Weights of a small sound classifier.
Model: log mel input, arch tc_resnet, activation silu, widths [128, 160, 192].
Training: adamw at rate 0.0045, 6200 steps, held-out accuracy 100%.
Data: trained on synthesized solo parts of chorales (CocoChorales), 39062 training examples, 60.9 epochs.
Rows from block 11 of a small sound classifier, named by matrix and row number. Rows with one number belong to one channel. Each number is 500 + 25 x the weight over its row's rms, rounded and kept within 0 to 999. All counts start at 0. Numbers have three digits each.
After each channel's rows are labels from the 100 clips, of 14848, where the channel reaches its highest value: "top examples" is what is common among them. Only what is clearly more common there than usual is listed. The data: synthesized solo parts of chorales (CocoChorales). In brackets: how many of the 100.
# convs0: first width-9 conv (model.blocks.11.convs.0.weight, 192x192x9, each kernel summed), inputs 96-143
# convs1: second width-9 conv (model.blocks.11.convs.1.weight, 192x192x9, transposed, each kernel summed), outputs 96-143

convs0.179:527497537460528526503501508522497501486516505504491522492527489539503481542506491498492488502531505499500519504499481491499515474494557521506482
convs1.179:536506492524514528478551509519497483470500508423434539498487447536552464505497500469484527509523493505458497505496492486476496513420425522441465
top examples: viola (38); violin (37)

convs0.9:500514487538505507491441503511489503360472505523503525482527484498535491485491498491496502489497503495499498509521514516504465504496523522530500
convs1.9:504482477520489461451464498472494472472504490502491481455496489479490490489486462421491454499482494505500487454482482483513489464517500461503480
top examples: clarinet (49)

convs0.57:499500530467525507503491505502492497501503505513494515497511477534492498532492491492501504500513494506491523511513463499491523463462531512483478
convs1.57:532515499516524530477547513507497472462497507441430534489489449540536464508495503472473524515520494511489483500488506488470505517405441516448485
top examples: violin (39); flute (26)

convs0.43:500528500502489494498523496477496492532498522524483503516523423498519399475499503523502496501508503502501503502512504510412492500408519505521501
convs1.43:501506508462457472481470461455488435481468497467456496490432495499505481472510506478462492492493494468523434493506509500500494481482502495497497
top examples: trumpet (99); note F5 (54); note E5 (36); note D#5 (33)

convs0.164:444527468519497484497495501492477483502499506505489463467491497475479498492541516497499510495449520509487518445495520497497484443511512496518500
convs1.164:512524524526494496533508501491525536507529509505520520499479518506496531499523533546502536524509506501512487533569500553515512502509504508539512
top examples: oboe (92); note B4 (53); note C#5 (44); note A#4 (44)

convs0.100:499505513511499454500470452494505495514496520532493471456538486457549522473505538472507523481497505506497504508507531522530487511525512535556520
convs1.100:505504475489467451507473484503507495487477499489515487499516484499518467493529486476499514509483486483519467498488500497486503493501497503503504
top examples: saxophone (68); note G4 (33); note G#4 (25)

convs0.68:506520487534502500498440481506494491374467509537495515472528479484539494460491498493493506488486503485503499505517514521507467502499527525537502
convs1.68:505478478512498466459466495469491483460504488503483486471494480479471491500488451429488457498479496506501483457487485491507500472519504476501477
top examples: trumpet (98); note F5 (64); note G5 (34); note E5 (34)

convs0.136:477492503500502495485492497461462488483507473487489478438451513486450497502492496481507475502502487489501505456488496469481460471506480453494499
convs1.136:504499518519521514511542487509484507506520494522497566499495452555495533505479488529485565490541515497489498540559506527521527547466482548521540
top examples: violin (99); note B4 (43); note C#5 (33); note A#4 (29)

convs0.170:489514483504490488491487494493457484495516484486484450456448494481479488498507497512506479489517494496502501450472500492478501496510476487493503
convs1.170:517515524530505513538522509511513534501534520504515535493487507530504529515509509540492533510527519476538489529545521548506530512503489536535535
top examples: oboe (49); tuba (33); note A#4 (30); note B4 (26)

convs0.42:508500503484485477498475496495496510476541484498492491444479511489446485518514476521511463493521493498504497486504496507484477492533470493477496
convs1.42:539545523492506521530530531513514523532532520502530523501524533514477541530518520527510510518540515489565510522503526529515515521513508522502528
top examples: saxophone (51)

convs0.115:497461495488520495487485472464522463458468465500529484458485492469480494488496460491504449504498496499472520504486482475460418468483487456496492
convs1.115:510531514508532495494495494512516529509511471510488599502502487547531541484502492508505534497559531527491487541485544476452518518454505485493503
top examples: flute (86); note D5 (32); note A#4 (27); note C5 (26)

convs0.137:507474491483496487493470484454462484458509468491484484441451502476453476514489474496498462495530483485470481480497482494467457462501475465488494
convs1.137:517523534515525520517536486529516532524506472510507568490522479561509548517490500514492532507557516488519496540505546507495511545480495528487547
top examples: instrument: violin (41); note B4 (38); note C#5 (36); note C5 (36)

convs0.45:482473535533505551500533499477562486509474534501508478527482489477504497493545485473506503468489547504493514541529509476510487509524481476502490
convs1.45:509516514519498504501440513509508523487518472501495499511479514480508517544542507508502462537525502500501491501452507478538503522528493478514467
top examples: oboe (85); note C#5 (48); note D#5 (34); note C5 (34)

convs0.188:479503503481501487483490492469450481492513479479484468448443511484451501499490491496511478490505505496502505451477507474488484482509472467487504
convs1.188:516506514518517531531541486508498509507528502520499536498500464552502530494488505537501569495528522498502498530550519544518539537465488553529535
top examples: oboe (57); note A#4 (51); note C5 (46); instrument: violin (42)

convs0.91:508514507499487503510541492481507498549498539535484502520524456513538430480498510508506502506512500499508503515506503515485512507440517517535499
convs1.91:490494500500485468482478477462488460449474464490460485469470455494503461485508503484468472492466497478506474484496508490493498492479508468489499
top examples: saxophone (55); trumpet (32); note G4 (30)

convs0.134:529508508506500508517472530528499545498575528483529494521508561505501497537495475513503486499543500514502509500497506535512558488518502492473498
convs1.134:511506520497493510517518549556499536520523504474519495548516537530518523518500505461502488509521494495488510505496529533498512480506504518484470
top examples: cello (100); note C4 (53); note A#3 (46); note C#4 (33)

convs0.44:447503504466498470511479475461498480508532505484479469462465499459418506507514491475511489486503501484463516471481504482485493521524487483488480
convs1.44:535492501464500531512544484493487493504553511537517548499504480557496521494509522517529550473509513498493514516525503519526554520477528523539508
top examples: flute (48); note D#5 (41); note F5 (38)

convs0.177:501517505499487506505542498491501493548498533532476506524516442511532431478493511507506494504510504492509502511510505515498505499439527515540498
convs1.177:493489499503485447475479476436489456447484472491452489472457467495505477475502503464491475494488500500505464486499500496500500496485505462483495
top examples: trumpet (83); note D#5 (31); note E5 (29); note F5 (28)

convs0.78:505512492521505502494408501517484506349489498524505518483523495481535491489486496498488502493496500491500500504521514519502477504501518521523497
convs1.78:506479473522492466448472500466495489463502489500490492443492481496489493486486460426491454494491499509500484463488474480503474476518504477504481
top examples: clarinet (46)

convs0.7:508495534503524515496557507541495513495511521480495526500515505529500450524480494510510506507545496504513501505508482500478506476496537506472492
convs1.7:500480471509525520501576545561497512487502510449483556521500491516517509526467496498496529517536485482453503508495467484502498517456442524435469
top examples: note D#4 (81); viola (69); note F4 (36); instrument: cello (31)

convs0.127:498500506533501447484465477459511522493494503503515494500517506482522527458501489491463502508494500512453499501540465501499488481505502500448456
convs1.127:519507451487511498517500489486477480492505474496502496471498500496522493440474485473549531503459558502503486502516500510500515514481496507494476
top examples: oboe (100); note B4 (79); note A#4 (31); note C5 (30)

convs0.35:499514516495502513485523514501435457523487490536500528496509505515517512470532491489500477462496508493505491495504503510539468505508523508537502
convs1.35:504519503485468473482496479489513497487476501484458504469419495493529496495511498484458491476515457480493474479490518508500519479486502474461479
top examples: trumpet (75); note F5 (33); note G5 (27); saxophone (25)

convs0.71:530498535502516516519498524535495555498574550482504500532525544516497490550485485503500501515551499494517502502499526529496552475514540498452506
convs1.71:508484505490527536529557575573506531509512517457532524544507523526505522524473492479508498512527507490457512503500512536477497486489483519457461
top examples: cello (100); note C4 (60); note A#3 (44); note C#4 (42)

convs0.103:505495519492498494507472508511504511519507502525496501510555506496551543504527475507459459507502450473458522485512433521539486467530496519449473
convs1.103:532542464450448470495488480496493484497495500462502501494466506516525493468492507470486502503500484472495451505500544504479525491497479499501489
top examples: tuba (100); note D#3 (47); note E3 (33); note D3 (31)

convs0.174:500508513510498522475538501505493480532448514542499525512526479520526488457504498474502492486484510487507477519521511514516419522504530512536502
convs1.174:521500494484485433454490475460489522470496494503458489455441509477516492500498470437490461490511459498510465465471505496500511465503495494491495
top examples: trumpet (80); note E5 (47); note F5 (36); note F#5 (29)

convs0.128:482475526500487545477557506538505494565491508538507539543514494534505503519566497515517488503507461504518517534510463492510463549519448521495479
convs1.128:494515489429479427497482479444503511430510495491470500465474500504504498496493509447482488514496498500474478486482499499494508472489496492497450
top examples: viola (31); note F#4 (30)

convs0.81:506512512508512495529460507509505537510516497504501473510507511498561472535492499505500462500511502498498522508522490515494511427508510473509507
convs1.81:525521505485474490516501496505497501512497495490504505506497502518526500496521497494502513500525478492501489501508519507498506501505497521505483
top examples: tuba (100); note E3 (39); note D#3 (38); note A#3 (34)

convs0.49:522508488494485471527442494462483489487519496461463474471462491475460446515538485518522497478509461492491487488471501493475550471503470502464471
convs1.49:529521526505534543509526500543503530526506508516552495526541501523495500508548521512523533496504513506531503511510513498514499505515542538529544
top examples: horn (65); note B4 (32); note A#4 (31); saxophone (27)

convs0.120:506435485477503486504467494488487478510469494464491414507450503479451470518509524500517475480457483499504483512464507483509481509525460465466500
convs1.120:496513508507530552518502549578536545502496495517518499529476531499467531540502511504509472528504527515487513502495503501522495512498506529490496
top examples: violin (98); note C5 (31); note A4 (26); note C#5 (25)

convs0.11:497457503460503463498474483465505483489506506510497476472483486467469497516529427516501468517506500478463533506500488468493449466512477485465483
convs1.11:516544516477527510519511519520544522528523498527509581516498509527488537514534532518509518517539521483515510518482545494484508508490537507485498
top examples: flute (86); note F5 (29); note A#4 (28); note D#5 (27)